{
  "model": "image FSQ autoencoder",
  "dataset": "retinal OCT scans (Kermany 2017)",
  "train_examples": 24607,
  "image_size": 48,
  "crop_scale_min": 0.5,
  "horizontal_flip": true,
  "bottleneck": "fsq",
  "downsampling_factor": 8,
  "encoder_arch": "vit",
  "encoder_norm": "layernorm",
  "encoder_norm_position": "pre",
  "encoder_activation": "squared_relu",
  "encoder_mlp_ratio": 2,
  "encoder_head_dim": 16,
  "encoder_fused_qkv": false,
  "encoder_bias": "none",
  "encoder_qk_norm": false,
  "encoder_parallel_block": false,
  "encoder_inner_norm": false,
  "encoder_patch_size": [8, 8],
  "encoder_conv_stem": true,
  "encoder_layers": 16,
  "encoder_width": 320,
  "encoder_positions": "learned",
  "loss": "mse",
  "latent_channels": 5,
  "decoder_norm": "batchnorm",
  "decoder_activation": "silu",
  "decoder_widths": [48, 96, 96, 96],
  "decoder_blocks_per_level": 1,
  "decoder_block": "plain",
  "decoder_attention": false,
  "decoder_upsampling": "transposed_conv",
  "levels": 5,
  "init": "kaiming_normal",
  "residual_init": "zero_last",
  "optimizer": "adamw",
  "lr": 0.0007,
  "beta1": 0.9,
  "beta2": 0.999,
  "eps": 1e-10,
  "steps": 14400,
  "batch_size": 256,
  "epochs": 149.8,
  "lr_schedule": "step",
  "warmup_steps": 2880,
  "weight_decay": 0.1
}
Rows from block 3 of the encoder of a small image FSQ autoencoder, named by matrix and row number. Rows with one number belong to one neuron. Each number is 200 + 20 x the weight over its row's rms, rounded and kept within 0 to 999. All counts start at 0. After the name is the row's rms in percent of the matrix's.
After each neuron's rows are labels from the 100 images, of 14848, where the neuron reaches its highest value: "top examples" is what is common among them. Only what is clearly more common there than usual is listed. The data: retinal OCT scans (Kermany 2017).
# fc1: MLP up (encoder.blocks.3.mlp.fc1.weight, 640x320), inputs 0-159
# fc2: MLP down (encoder.blocks.3.mlp.fc2.weight, 320x640, transposed), outputs 0-159

fc1.556,105,217,212,180,191,206,193,185,228,200,185,192,168,183,195,199,180,176,187,169,179,186,178,181,211,211,210,184,235,195,225,242,215,193,197,185,213,158,200,203,203,234,210,197,195,186,220,216,213,215,222,197,200,216,227,182,227,197,174,208,229,215,198,217,209,214,207,188,204,246,189,193,189,220,240,189,185,200,229,190,197,169,199,206,207,216,210,230,176,211,179,201,184,202,182,178,192,231,212,214,228,215,185,160,211,192,192,185,169,216,203,199,204,215,220,207,186,202,204,207,182,153,191,195,205,196,202,177,189,218,195,183,224,176,191,203,200,192,199,184,178,226,190,163,197,230,203,211,233,192,193,214,220,196,195,158,181,212,178,237,179
fc2.556,133,230,161,208,219,172,191,201,202,206,179,189,162,205,211,227,202,195,230,206,204,175,169,181,197,187,194,169,180,195,180,201,160,212,192,158,180,182,195,201,170,199,183,193,211,209,157,215,197,213,212,199,209,197,212,204,167,226,185,208,209,192,181,160,195,202,206,215,203,191,193,182,193,198,217,253,215,238,241,222,187,180,231,246,206,196,201,190,188,167,213,186,179,202,220,221,200,184,180,212,172,163,188,219,202,191,208,187,187,206,198,233,208,190,187,204,182,180,158,212,218,193,208,195,228,196,216,189,205,191,199,204,208,169,212,215,189,226,198,202,159,192,237,170,183,197,173,204,220,162,217,163,159,204,197,205,213,150,197,210,193
top examples: finding: choroidal neovascularization

fc1.62,101,231,193,184,186,202,193,184,220,213,151,165,177,200,194,224,185,180,184,219,228,213,168,204,205,207,224,224,211,232,173,211,236,216,204,193,207,173,191,180,221,170,214,195,197,233,237,215,206,231,210,201,203,191,234,137,191,202,233,192,196,194,202,195,205,211,199,194,188,165,205,249,192,169,205,179,209,194,184,204,205,201,200,225,172,177,203,212,191,210,231,221,224,191,218,174,203,170,190,213,217,203,242,195,194,198,201,213,199,224,184,192,193,218,208,219,196,207,253,197,202,206,181,213,240,213,199,180,227,209,219,188,260,172,200,205,175,247,183,219,180,204,188,203,208,189,174,185,228,211,230,179,212,225,192,220,202,253,201,210,201
fc2.62,078,210,234,187,185,211,227,202,217,193,224,201,203,199,202,150,192,183,162,207,214,212,235,206,186,183,193,227,192,181,200,200,201,212,170,202,231,211,191,182,188,218,247,183,152,179,196,209,204,225,201,181,170,214,169,200,175,238,219,202,195,183,175,188,207,191,254,185,192,227,202,145,191,223,215,200,180,218,250,198,202,210,180,197,207,198,177,207,213,169,178,178,185,191,216,209,168,203,210,208,233,208,186,221,194,196,166,188,213,188,201,217,184,173,187,203,221,197,177,211,134,223,196,193,201,219,175,186,179,202,204,172,196,196,212,203,226,189,207,178,232,188,187,264,218,205,219,237,207,169,163,182,205,188,202,170,197,171,190,191,213
top examples: finding: choroidal neovascularization

fc1.385,106,221,223,184,168,195,218,195,211,185,191,209,252,190,215,214,237,204,192,202,170,185,210,192,169,188,191,226,191,219,202,201,234,193,212,218,212,177,167,217,231,188,222,197,183,238,226,193,240,201,165,199,208,209,225,196,195,181,218,183,233,163,207,185,198,206,195,205,173,183,198,265,228,193,237,217,227,192,204,211,171,175,214,201,204,171,208,210,197,207,207,210,208,209,174,198,192,201,209,207,216,188,190,210,176,210,215,177,173,210,182,184,208,182,203,209,216,204,176,207,218,191,166,224,203,196,183,173,185,211,160,211,196,215,185,187,191,223,163,200,173,218,203,197,207,193,218,229,208,207,204,243,221,206,174,218,195,217,219,181,209
fc2.385,031,212,185,149,199,223,202,205,194,221,211,211,196,196,201,199,219,197,184,186,210,153,196,193,170,202,188,215,226,183,201,201,202,251,143,206,183,210,192,195,194,192,190,202,224,209,226,198,211,180,226,196,206,194,167,233,206,173,195,215,225,200,226,195,193,184,129,197,211,177,195,216,223,207,185,206,200,210,185,190,207,187,200,211,178,177,215,213,207,202,215,201,202,205,203,204,220,192,220,188,223,189,175,184,192,190,164,231,173,205,169,193,196,195,214,213,187,172,214,192,197,207,212,207,214,199,186,208,192,164,222,206,217,181,227,208,201,173,186,210,203,177,201,201,211,194,188,204,191,197,191,191,219,200,223,192,204,210,220,173,195
top examples: finding: diabetic macular edema

fc1.631,097,232,197,170,202,226,195,217,203,201,196,199,220,195,200,160,207,198,235,227,224,181,202,190,190,199,187,193,185,163,221,206,180,175,211,184,204,170,225,180,198,224,207,181,176,230,185,191,214,190,213,205,205,205,215,227,202,204,212,199,222,166,212,204,221,194,186,210,157,207,196,188,194,180,274,179,190,167,257,160,225,201,238,170,209,201,201,200,227,191,223,198,163,206,187,185,200,171,199,204,188,193,187,198,190,185,202,172,182,205,195,198,182,195,222,212,201,217,187,206,226,199,148,209,207,248,199,224,217,209,199,195,217,210,219,223,219,214,180,204,201,224,219,202,207,194,243,190,194,159,196,196,159,163,166,163,222,214,190,197,219
fc2.631,139,193,196,191,207,194,198,155,211,197,213,190,158,211,221,164,194,199,137,177,191,203,171,192,177,209,217,191,256,206,191,200,190,236,179,196,215,200,222,200,214,216,197,182,203,183,183,236,205,218,195,212,199,214,158,211,204,214,191,209,199,204,174,180,184,192,224,209,189,187,197,172,213,211,180,210,204,223,197,189,203,224,174,202,223,194,192,261,184,192,203,213,200,208,181,200,210,182,192,209,205,163,170,196,183,226,170,225,196,210,202,161,205,192,191,191,187,168,187,205,140,209,197,198,203,175,195,213,193,204,192,191,192,204,206,172,213,222,208,198,238,186,213,206,197,213,184,232,207,211,128,201,213,200,202,208,186,175,214,184,216
top examples: finding: choroidal neovascularization

fc1.579,100,213,176,179,183,170,218,197,223,173,218,180,194,214,205,222,210,185,179,190,160,205,197,223,194,234,182,214,222,209,211,202,184,180,161,228,217,181,213,198,191,164,224,222,191,211,187,204,205,194,215,185,207,222,171,178,199,191,206,208,238,220,222,179,209,206,206,203,220,235,176,214,180,209,236,204,190,178,211,233,190,184,212,226,195,203,167,238,209,187,154,219,224,213,183,198,218,167,204,188,193,198,194,205,222,177,168,174,190,230,195,191,181,171,188,205,219,207,244,204,171,191,191,176,210,195,210,203,194,191,219,192,179,205,214,228,205,150,206,251,185,186,176,220,196,177,237,208,201,166,195,191,203,202,199,197,203,161,192,244,224
fc2.579,063,211,173,210,246,242,190,208,207,219,223,203,211,194,178,202,212,176,220,215,187,165,211,184,230,189,174,219,201,188,199,197,198,166,190,199,171,184,188,178,187,202,158,176,224,166,179,214,221,186,206,184,197,199,192,209,190,209,205,196,214,192,210,209,187,214,240,203,224,175,208,157,182,201,257,215,178,243,225,162,198,206,214,216,186,220,218,203,233,216,208,198,184,205,203,213,210,181,189,180,216,221,183,192,196,187,248,166,223,208,199,195,202,198,204,201,202,204,182,187,204,175,190,193,210,219,180,175,195,179,219,195,203,179,217,216,192,190,209,216,175,193,228,180,199,208,207,181,205,195,189,209,139,206,188,210,207,206,201,190,207
top examples: finding: choroidal neovascularization

fc1.193,097,209,177,215,212,208,217,192,214,211,168,197,181,194,198,162,192,190,196,207,208,179,217,194,182,184,174,166,208,194,228,207,202,224,222,183,185,167,178,229,237,221,163,197,198,181,202,168,221,225,206,175,231,218,248,196,235,227,196,183,196,188,174,191,212,231,235,211,194,170,239,216,227,164,228,210,196,198,207,189,173,182,206,208,175,227,192,234,206,182,180,203,202,169,225,229,195,218,186,231,196,189,246,218,180,211,169,206,194,211,217,208,181,179,190,214,199,198,232,218,192,207,222,203,183,179,180,184,179,235,181,151,241,217,203,223,180,228,178,201,223,214,233,189,210,212,196,227,188,181,210,188,179,202,192,212,216,249,206,229,183
fc2.193,137,219,159,150,211,191,170,180,225,191,232,193,181,206,210,229,182,205,205,187,172,214,185,185,190,183,188,168,232,205,199,220,200,209,190,153,191,200,256,181,200,210,206,209,182,180,201,207,209,192,194,190,182,205,176,220,191,225,218,213,191,196,139,174,203,194,242,195,177,220,195,188,200,193,214,218,212,219,183,208,169,226,204,187,223,192,207,214,191,196,218,219,187,198,180,200,193,180,235,225,180,185,190,220,224,216,233,187,179,205,203,183,247,156,192,185,216,169,170,221,218,192,201,220,207,190,186,222,192,218,201,231,173,180,191,185,214,212,205,191,184,195,206,209,176,196,174,183,223,235,180,160,198,215,238,180,213,140,208,219,211
top examples: finding: choroidal neovascularization

fc1.181,100,193,216,223,181,231,206,172,204,215,185,188,177,195,197,202,207,209,181,224,192,231,235,206,193,198,169,188,227,216,245,206,217,207,190,168,211,167,200,226,202,234,215,235,174,200,203,187,207,196,183,196,191,226,221,190,205,226,211,210,237,179,201,207,206,206,165,208,211,231,208,189,153,200,169,198,206,239,231,224,201,187,202,188,216,206,175,251,187,186,207,177,216,205,195,198,206,217,148,202,204,238,184,243,173,206,236,180,186,210,191,226,187,173,205,175,233,208,203,219,192,193,211,183,208,225,212,180,197,185,173,215,159,221,218,204,214,183,158,195,184,186,222,193,163,193,170,204,206,233,240,226,209,193,195,180,216,174,205,203,196
fc2.181,067,212,223,227,199,182,219,215,199,173,190,205,206,182,179,174,193,207,193,198,199,201,212,216,222,201,186,248,189,205,202,189,192,180,159,261,197,210,205,213,164,190,185,170,205,206,201,196,196,178,180,212,215,204,181,183,202,229,245,184,196,183,207,195,205,185,229,177,210,170,196,227,174,226,183,176,189,207,217,256,196,211,184,168,199,229,187,202,209,180,160,207,152,202,231,206,199,206,210,185,194,198,254,190,184,195,218,209,211,214,210,168,180,185,193,189,217,197,178,200,202,221,206,186,205,226,177,192,193,187,198,138,203,234,192,193,183,200,204,188,205,183,210,286,220,181,203,231,192,211,195,174,198,202,176,215,213,178,209,195,193
top examples: finding: diabetic macular edema

fc1.500,101,213,192,193,174,228,203,251,228,214,219,213,174,177,202,185,179,193,165,192,195,231,230,212,215,194,201,184,251,185,209,182,204,196,205,174,226,203,211,188,210,209,188,214,176,206,225,177,206,210,186,248,212,180,216,178,194,228,221,192,194,206,201,161,212,207,226,199,218,190,186,227,191,186,229,156,206,185,192,201,193,143,195,184,198,201,175,181,204,205,190,181,222,203,193,199,196,220,127,217,197,214,193,211,183,198,200,181,197,224,215,215,197,192,217,187,192,207,189,196,221,207,214,189,231,238,228,199,205,227,215,207,194,202,207,222,222,223,165,173,216,218,175,207,182,192,233,191,178,216,209,227,204,194,200,190,201,224,199,191,202
fc2.500,124,208,190,205,184,189,196,214,197,194,196,168,166,225,180,178,196,193,222,203,180,177,168,228,192,198,183,228,178,233,208,191,183,193,134,198,191,222,172,194,192,194,208,178,271,196,189,242,190,215,195,226,213,193,182,189,176,210,234,205,195,185,171,209,227,186,220,169,208,186,191,169,200,183,190,202,226,198,199,181,178,265,249,233,222,175,214,194,184,204,190,173,219,209,207,209,187,160,210,205,204,150,214,215,216,182,225,196,195,188,225,201,204,203,183,218,194,174,173,202,184,207,185,199,204,172,222,187,214,210,162,224,187,180,165,178,175,226,177,218,180,247,178,191,179,212,212,215,194,173,187,167,205,207,204,170,195,185,212,200,194
top examples: finding: diabetic macular edema

fc1.355,102,246,183,182,188,207,206,208,189,235,212,198,238,181,198,165,206,217,192,242,195,190,179,205,225,214,167,220,193,201,194,199,221,211,242,209,219,194,199,162,235,222,220,185,204,193,219,196,172,208,196,207,170,211,204,212,202,214,178,187,208,173,223,214,214,180,216,189,184,224,221,233,189,178,204,185,187,216,185,187,204,189,175,205,196,207,187,214,193,183,188,182,225,173,205,200,218,192,216,209,230,208,213,187,220,167,200,171,213,213,200,173,185,193,237,188,203,189,210,191,229,203,196,190,247,201,186,228,215,206,232,224,205,221,206,213,193,202,206,192,181,207,186,164,185,225,225,197,200,239,191,200,217,208,166,211,197,232,207,215,183
fc2.355,127,184,190,217,199,187,215,211,182,239,180,238,177,182,213,202,184,215,206,191,183,224,198,213,209,232,228,225,176,219,171,204,195,208,179,202,193,195,178,234,215,173,189,188,199,199,189,188,180,214,211,249,202,207,194,182,170,185,176,149,209,212,230,227,189,193,205,211,189,170,183,192,193,195,226,228,233,166,234,203,178,211,196,176,204,196,200,168,172,177,192,186,222,228,239,224,226,193,174,195,186,189,207,151,199,193,194,220,191,142,186,225,186,208,213,199,182,184,206,184,188,183,199,206,182,203,226,206,212,218,197,206,194,201,207,199,192,242,226,230,185,224,195,213,221,228,224,181,201,171,200,214,222,194,184,204,209,184,183,183,217
top examples: finding: normal

fc1.587,104,212,201,241,200,170,199,191,191,214,229,199,128,191,183,225,194,190,210,168,204,171,192,238,237,227,202,185,204,208,190,201,209,226,217,212,179,171,209,226,187,194,194,207,226,217,195,210,193,198,210,179,201,193,182,197,176,223,194,197,219,204,179,208,181,183,153,183,217,238,200,225,168,189,220,189,196,218,227,209,235,166,207,181,200,207,183,229,215,144,205,171,189,201,212,219,187,178,203,187,167,213,207,200,232,208,188,203,215,211,193,222,192,214,216,194,222,210,184,191,221,208,190,207,194,180,219,197,203,200,177,174,203,189,168,197,196,224,218,194,193,217,218,185,215,185,173,209,239,178,219,215,201,199,167,172,210,185,224,212,202
fc2.587,060,189,204,170,207,167,169,222,183,206,174,204,202,230,210,176,214,194,219,205,203,182,196,242,176,172,215,177,189,207,206,202,208,233,200,191,216,197,201,160,219,205,230,184,216,221,239,213,222,207,180,211,215,172,207,199,207,189,197,181,195,208,223,201,211,182,147,189,217,195,198,193,227,180,178,213,200,217,197,214,198,181,208,217,199,200,218,207,191,227,212,187,205,217,167,168,188,226,208,215,198,175,189,176,224,179,213,233,195,183,204,200,164,251,218,165,156,190,210,203,194,203,194,241,198,191,222,192,220,216,167,218,210,161,202,171,221,212,177,188,225,222,185,145,185,183,180,204,182,186,203,213,212,197,212,221,196,194,213,197,191
top examples: finding: normal

fc1.293,109,203,229,176,220,207,176,192,230,203,194,211,162,214,235,178,224,189,217,197,193,197,248,204,198,186,210,187,236,183,208,190,232,202,187,191,220,174,186,188,229,198,232,197,216,220,230,183,191,210,186,152,182,204,214,183,191,188,203,222,208,187,228,170,173,161,155,197,221,216,171,279,185,175,243,173,215,208,228,227,200,215,194,155,223,184,193,184,192,196,217,185,218,205,167,206,181,219,226,208,202,196,205,203,198,185,177,225,211,206,208,209,189,189,191,188,188,214,254,202,199,190,217,217,214,217,217,182,185,189,200,219,218,202,196,199,214,194,198,186,189,199,246,192,184,212,206,213,208,182,195,225,215,192,170,172,187,245,236,224,158
fc2.293,077,203,203,229,200,216,246,202,211,169,199,172,193,207,191,216,210,212,168,189,227,177,184,194,201,212,179,200,222,204,200,180,180,212,215,223,185,203,212,195,225,191,223,197,206,224,179,196,192,190,169,213,223,180,167,212,205,189,207,207,192,182,198,192,215,194,184,209,220,185,183,221,210,214,149,184,166,231,151,213,236,187,204,176,181,212,189,210,194,172,201,204,153,216,245,211,192,214,206,177,197,235,201,206,166,208,184,217,181,221,189,195,190,247,188,180,206,212,184,201,180,212,216,182,206,212,177,217,197,173,223,192,209,205,207,211,163,167,177,194,232,183,201,207,219,180,214,159,198,240,213,202,215,193,198,222,181,167,198,177,205
top examples: finding: normal

fc1.486,113,222,191,178,198,186,190,173,198,222,228,225,191,208,246,210,177,161,221,210,198,211,279,221,217,200,196,207,193,224,189,206,233,169,168,238,226,193,201,217,189,213,201,201,190,234,196,179,222,235,237,195,192,234,170,217,196,214,191,180,219,172,200,182,170,210,224,200,172,200,201,209,163,191,223,187,187,187,223,209,199,230,159,161,188,193,191,215,200,215,137,228,184,212,212,194,162,209,190,237,218,204,186,193,204,186,215,184,184,167,214,215,214,177,190,211,202,165,200,196,218,227,217,221,185,215,225,173,190,165,214,155,213,211,202,188,195,212,159,177,178,214,191,193,193,195,194,217,190,198,182,206,199,217,187,203,229,222,192,179,183
fc2.486,099,199,210,200,188,215,183,207,215,199,172,182,195,220,184,169,199,176,187,198,190,216,183,216,205,191,192,202,219,185,229,200,188,207,233,211,199,198,233,188,200,199,211,188,215,198,225,229,190,198,201,206,213,199,196,200,240,252,198,224,183,204,167,170,212,222,184,195,210,199,228,215,166,192,157,184,180,240,155,205,207,196,187,224,202,214,186,215,213,177,210,193,186,201,206,188,169,197,221,196,197,193,193,244,202,202,209,205,203,213,215,206,200,170,169,200,209,179,222,208,213,185,232,211,191,196,177,185,188,192,200,233,224,191,192,159,206,208,223,183,238,200,182,198,171,163,173,217,203,226,200,198,205,217,208,196,214,183,226,194,189
top examples: finding: normal

fc1.283,093,178,206,220,195,213,187,177,211,177,204,215,177,171,203,209,218,198,179,204,202,154,194,162,243,190,185,195,262,187,216,210,187,228,203,193,244,172,175,222,207,180,166,235,148,183,212,217,176,216,201,246,196,202,176,157,180,183,181,229,175,211,190,167,171,221,175,209,198,255,211,198,164,199,215,191,220,207,242,215,206,196,169,183,196,214,219,220,188,153,184,207,195,182,189,176,175,189,189,189,208,175,197,181,206,177,224,234,199,232,189,209,202,182,227,204,219,229,194,212,199,182,222,200,187,235,192,187,183,233,170,205,186,202,207,214,217,216,185,173,167,220,196,190,211,212,185,210,185,203,221,165,219,190,180,204,211,231,194,206,210
fc2.283,062,183,191,215,199,217,207,183,204,192,203,189,233,226,206,195,197,181,186,216,229,187,194,229,224,190,185,179,168,195,195,181,207,169,199,222,168,185,198,184,227,193,218,192,241,186,203,182,182,180,199,169,197,171,212,189,231,194,210,205,179,210,210,211,193,210,174,193,202,194,216,189,213,179,134,157,193,190,173,177,196,240,191,193,193,188,208,190,192,233,195,183,186,215,209,210,173,219,236,176,186,238,213,200,202,201,210,206,232,220,191,205,211,226,197,175,209,223,201,207,195,216,227,198,211,211,187,236,218,193,214,204,201,219,181,179,200,203,178,197,213,182,132,214,175,202,215,215,182,187,218,216,179,188,200,196,183,231,184,235,220
top examples: finding: normal

fc1.542,113,210,192,195,198,206,182,205,212,210,158,179,184,180,222,202,183,186,193,198,204,170,236,171,207,207,203,192,227,154,195,200,211,163,215,216,242,223,229,235,236,178,197,243,172,248,237,176,185,201,236,219,189,230,189,178,192,228,236,226,182,188,206,192,187,197,225,202,211,212,197,194,209,185,208,222,197,219,209,179,185,185,217,194,215,234,205,184,184,180,229,235,174,187,175,182,211,210,200,168,191,199,191,218,204,216,199,154,170,173,204,219,194,211,202,219,196,179,208,174,172,138,183,182,211,213,201,204,218,200,202,189,193,193,249,153,198,213,197,205,186,203,222,171,229,220,213,182,222,225,192,177,222,199,202,201,193,180,222,201,192
fc2.542,129,200,199,176,201,196,194,210,207,209,194,193,171,217,233,179,193,187,179,174,183,206,158,188,171,199,215,195,198,201,205,205,206,224,223,145,212,169,234,150,215,207,250,201,199,198,201,243,198,206,200,213,193,195,177,202,214,216,229,203,201,186,172,163,197,198,251,184,181,201,178,171,202,194,202,198,204,199,200,188,175,230,179,233,206,184,205,205,169,175,200,195,212,197,197,185,178,200,202,216,196,171,162,219,248,170,194,242,210,197,202,216,211,195,200,200,204,169,211,211,188,191,223,207,225,175,200,186,206,188,194,247,182,193,195,206,230,213,196,175,232,207,157,187,192,184,174,212,238,165,186,204,196,205,218,190,187,147,219,204,216
top examples: finding: choroidal neovascularization

fc1.583,098,201,175,217,214,198,211,196,206,207,204,188,169,218,194,167,210,183,219,197,198,216,164,189,224,230,201,243,180,191,238,208,202,197,246,196,165,214,232,184,162,224,174,184,220,219,174,199,197,178,222,205,209,196,200,209,210,224,180,206,203,210,202,190,202,187,178,170,211,190,179,243,204,211,200,194,196,220,196,254,226,190,196,185,189,208,200,195,177,205,193,229,218,191,193,219,191,189,167,209,206,171,205,203,175,194,196,227,191,185,222,161,192,159,177,207,160,222,189,208,222,214,203,209,205,194,188,139,183,206,181,211,212,247,194,226,193,234,181,197,171,200,179,180,198,192,182,229,226,153,225,170,267,190,210,219,202,207,191,153,204
fc2.583,082,203,191,189,193,233,186,241,223,174,177,178,206,236,206,211,198,188,170,204,183,244,214,218,200,182,215,221,231,158,229,195,229,192,200,181,204,179,222,193,255,199,230,200,202,193,210,227,178,196,208,188,198,194,227,175,248,216,235,206,165,190,222,186,203,188,216,177,233,194,173,192,205,160,174,174,208,197,187,185,159,205,207,159,194,202,199,201,186,212,232,220,187,184,210,184,173,209,220,198,183,205,190,207,202,213,203,205,229,222,227,188,216,200,191,170,218,230,192,212,197,206,186,205,199,216,182,202,223,195,202,236,224,185,209,180,200,188,162,220,238,219,188,198,202,198,206,192,200,220,167,233,178,191,214,181,184,191,212,202,219
top examples: finding: choroidal neovascularization

fc1.161,096,222,204,219,212,226,205,168,204,222,179,197,226,209,183,176,201,167,233,259,233,210,234,174,178,205,217,158,214,149,234,201,209,197,187,215,241,171,208,198,217,174,189,185,161,176,202,205,211,203,197,182,219,183,203,189,180,207,205,213,217,170,202,235,235,244,207,188,174,184,244,247,204,203,223,196,204,217,203,159,206,211,185,178,162,206,196,188,221,185,206,187,215,217,231,184,202,221,214,196,183,162,206,196,210,216,209,200,217,240,207,239,128,201,191,192,211,196,211,186,230,191,204,233,203,201,183,171,178,197,207,175,211,218,224,156,204,207,212,195,178,183,177,191,208,221,191,194,190,224,197,223,183,201,188,200,208,228,190,193,181
fc2.161,091,199,188,176,212,213,191,175,238,200,209,205,169,228,209,162,194,181,177,200,193,189,165,192,177,193,195,200,204,198,216,204,207,197,194,186,208,195,247,188,226,201,210,177,204,213,201,221,192,193,183,186,195,192,185,200,212,229,210,207,189,178,161,176,202,193,225,213,215,201,217,186,202,197,176,181,186,226,186,217,187,218,189,186,202,185,198,238,199,185,225,208,178,200,147,184,174,186,204,196,198,191,203,222,235,206,170,228,207,206,201,185,226,213,151,183,212,177,191,212,205,205,212,207,208,192,153,210,201,184,199,237,198,195,197,194,197,163,179,196,218,194,211,190,168,178,168,217,190,213,177,175,203,205,215,205,206,181,219,187,208
top examples: finding: choroidal neovascularization

fc1.124,108,229,185,200,194,211,192,225,182,186,205,201,196,200,245,221,197,196,211,216,222,199,212,225,193,226,166,230,175,188,203,175,240,153,201,162,214,195,190,178,192,178,189,207,166,208,191,189,160,188,233,212,175,216,225,203,213,188,188,161,230,203,215,188,214,218,217,165,193,220,157,209,205,174,190,211,201,198,232,223,180,236,208,182,195,223,200,169,194,184,212,174,220,190,206,189,204,214,185,195,204,186,196,204,242,192,186,207,179,178,194,203,206,188,248,190,211,210,204,182,231,192,204,210,203,190,209,185,194,187,214,196,210,228,184,197,203,202,174,232,207,228,176,230,203,183,218,171,179,187,223,167,175,187,179,168,183,207,199,201,220
fc2.124,108,217,192,150,184,196,173,159,222,155,198,199,199,237,165,183,200,224,205,206,186,195,146,203,198,179,174,208,206,206,206,195,194,211,174,174,212,209,220,184,203,192,208,171,221,201,208,217,194,204,196,188,209,206,190,202,188,213,234,189,176,169,197,199,229,174,194,210,212,200,189,215,169,225,240,193,186,239,174,202,205,212,195,167,186,219,197,215,206,221,203,199,175,215,145,184,208,204,207,211,212,194,222,237,230,209,222,171,200,214,199,170,239,193,182,191,222,202,202,210,193,202,174,196,207,214,198,198,182,212,199,207,201,196,205,204,182,178,215,192,179,199,241,213,195,204,198,224,194,217,195,174,215,203,218,222,217,209,206,212,171
top examples: finding: choroidal neovascularization

fc1.550,103,209,217,211,243,213,183,222,187,205,185,228,214,194,214,203,201,195,228,163,222,175,238,168,185,255,178,168,231,165,175,201,208,205,160,208,220,187,166,190,185,211,205,247,196,200,211,228,198,207,221,190,237,215,217,203,184,233,175,187,209,176,216,200,210,209,187,200,185,241,183,208,228,188,199,213,206,216,200,185,161,214,232,210,203,195,189,197,179,169,198,214,191,216,210,228,185,198,194,190,194,219,198,187,185,206,197,182,175,200,200,166,175,187,204,190,193,181,204,201,201,174,189,216,196,205,207,161,209,222,209,196,216,166,228,212,192,176,190,191,210,194,188,187,197,218,185,204,201,198,194,205,195,214,224,182,170,170,199,205,182
fc2.550,147,201,210,212,249,201,180,172,185,223,205,206,200,202,223,169,194,195,204,183,187,148,206,230,182,210,221,204,201,218,178,202,172,179,252,184,170,166,210,213,167,214,178,174,154,195,192,189,215,235,214,216,217,202,214,179,239,209,176,198,217,193,200,179,178,216,224,175,166,235,189,172,215,175,239,234,213,183,219,188,220,184,201,210,211,219,185,211,174,169,185,204,214,220,183,212,222,193,219,198,175,176,191,170,236,205,197,216,162,222,197,210,230,207,212,202,201,162,179,208,183,158,210,219,215,175,199,212,188,204,208,201,229,185,206,235,209,213,207,189,203,196,191,205,201,216,171,197,203,220,183,176,194,204,202,230,182,150,208,199,200
top examples: finding: diabetic macular edema

fc1.152,094,176,173,212,181,175,179,194,206,184,178,195,210,213,221,224,241,209,176,200,226,137,194,241,223,166,181,186,220,221,217,190,191,190,206,211,194,199,225,149,208,222,186,160,185,210,186,204,223,167,178,209,223,222,222,153,207,201,208,194,205,174,223,196,222,208,170,205,229,202,192,209,215,174,214,212,239,217,213,228,240,204,165,212,189,190,226,226,209,208,214,169,209,208,196,184,167,213,194,160,210,220,215,177,217,171,200,209,195,190,204,201,226,194,206,192,195,183,195,209,210,191,206,200,198,174,214,212,182,217,222,228,229,208,202,237,214,190,205,220,200,197,210,222,192,213,193,175,213,188,222,253,187,179,203,199,187,169,195,196,215
fc2.152,045,187,215,225,212,200,224,210,204,226,192,201,190,177,207,223,197,206,195,194,201,216,210,180,178,230,242,186,205,173,196,210,209,212,202,148,211,183,174,207,232,200,204,224,197,205,239,210,174,213,197,218,194,192,190,197,192,191,169,208,212,199,191,195,187,199,225,202,161,216,166,169,203,192,265,218,203,174,236,147,187,213,197,223,195,186,197,208,173,199,201,198,193,202,209,203,250,188,171,202,199,202,181,211,180,185,145,237,195,178,206,206,183,188,225,221,197,190,216,188,161,202,215,240,209,204,188,197,199,206,194,172,178,198,206,195,212,224,193,252,186,199,163,232,199,202,208,214,199,198,206,199,226,201,176,207,195,193,220,159,224
top examples: finding: choroidal neovascularization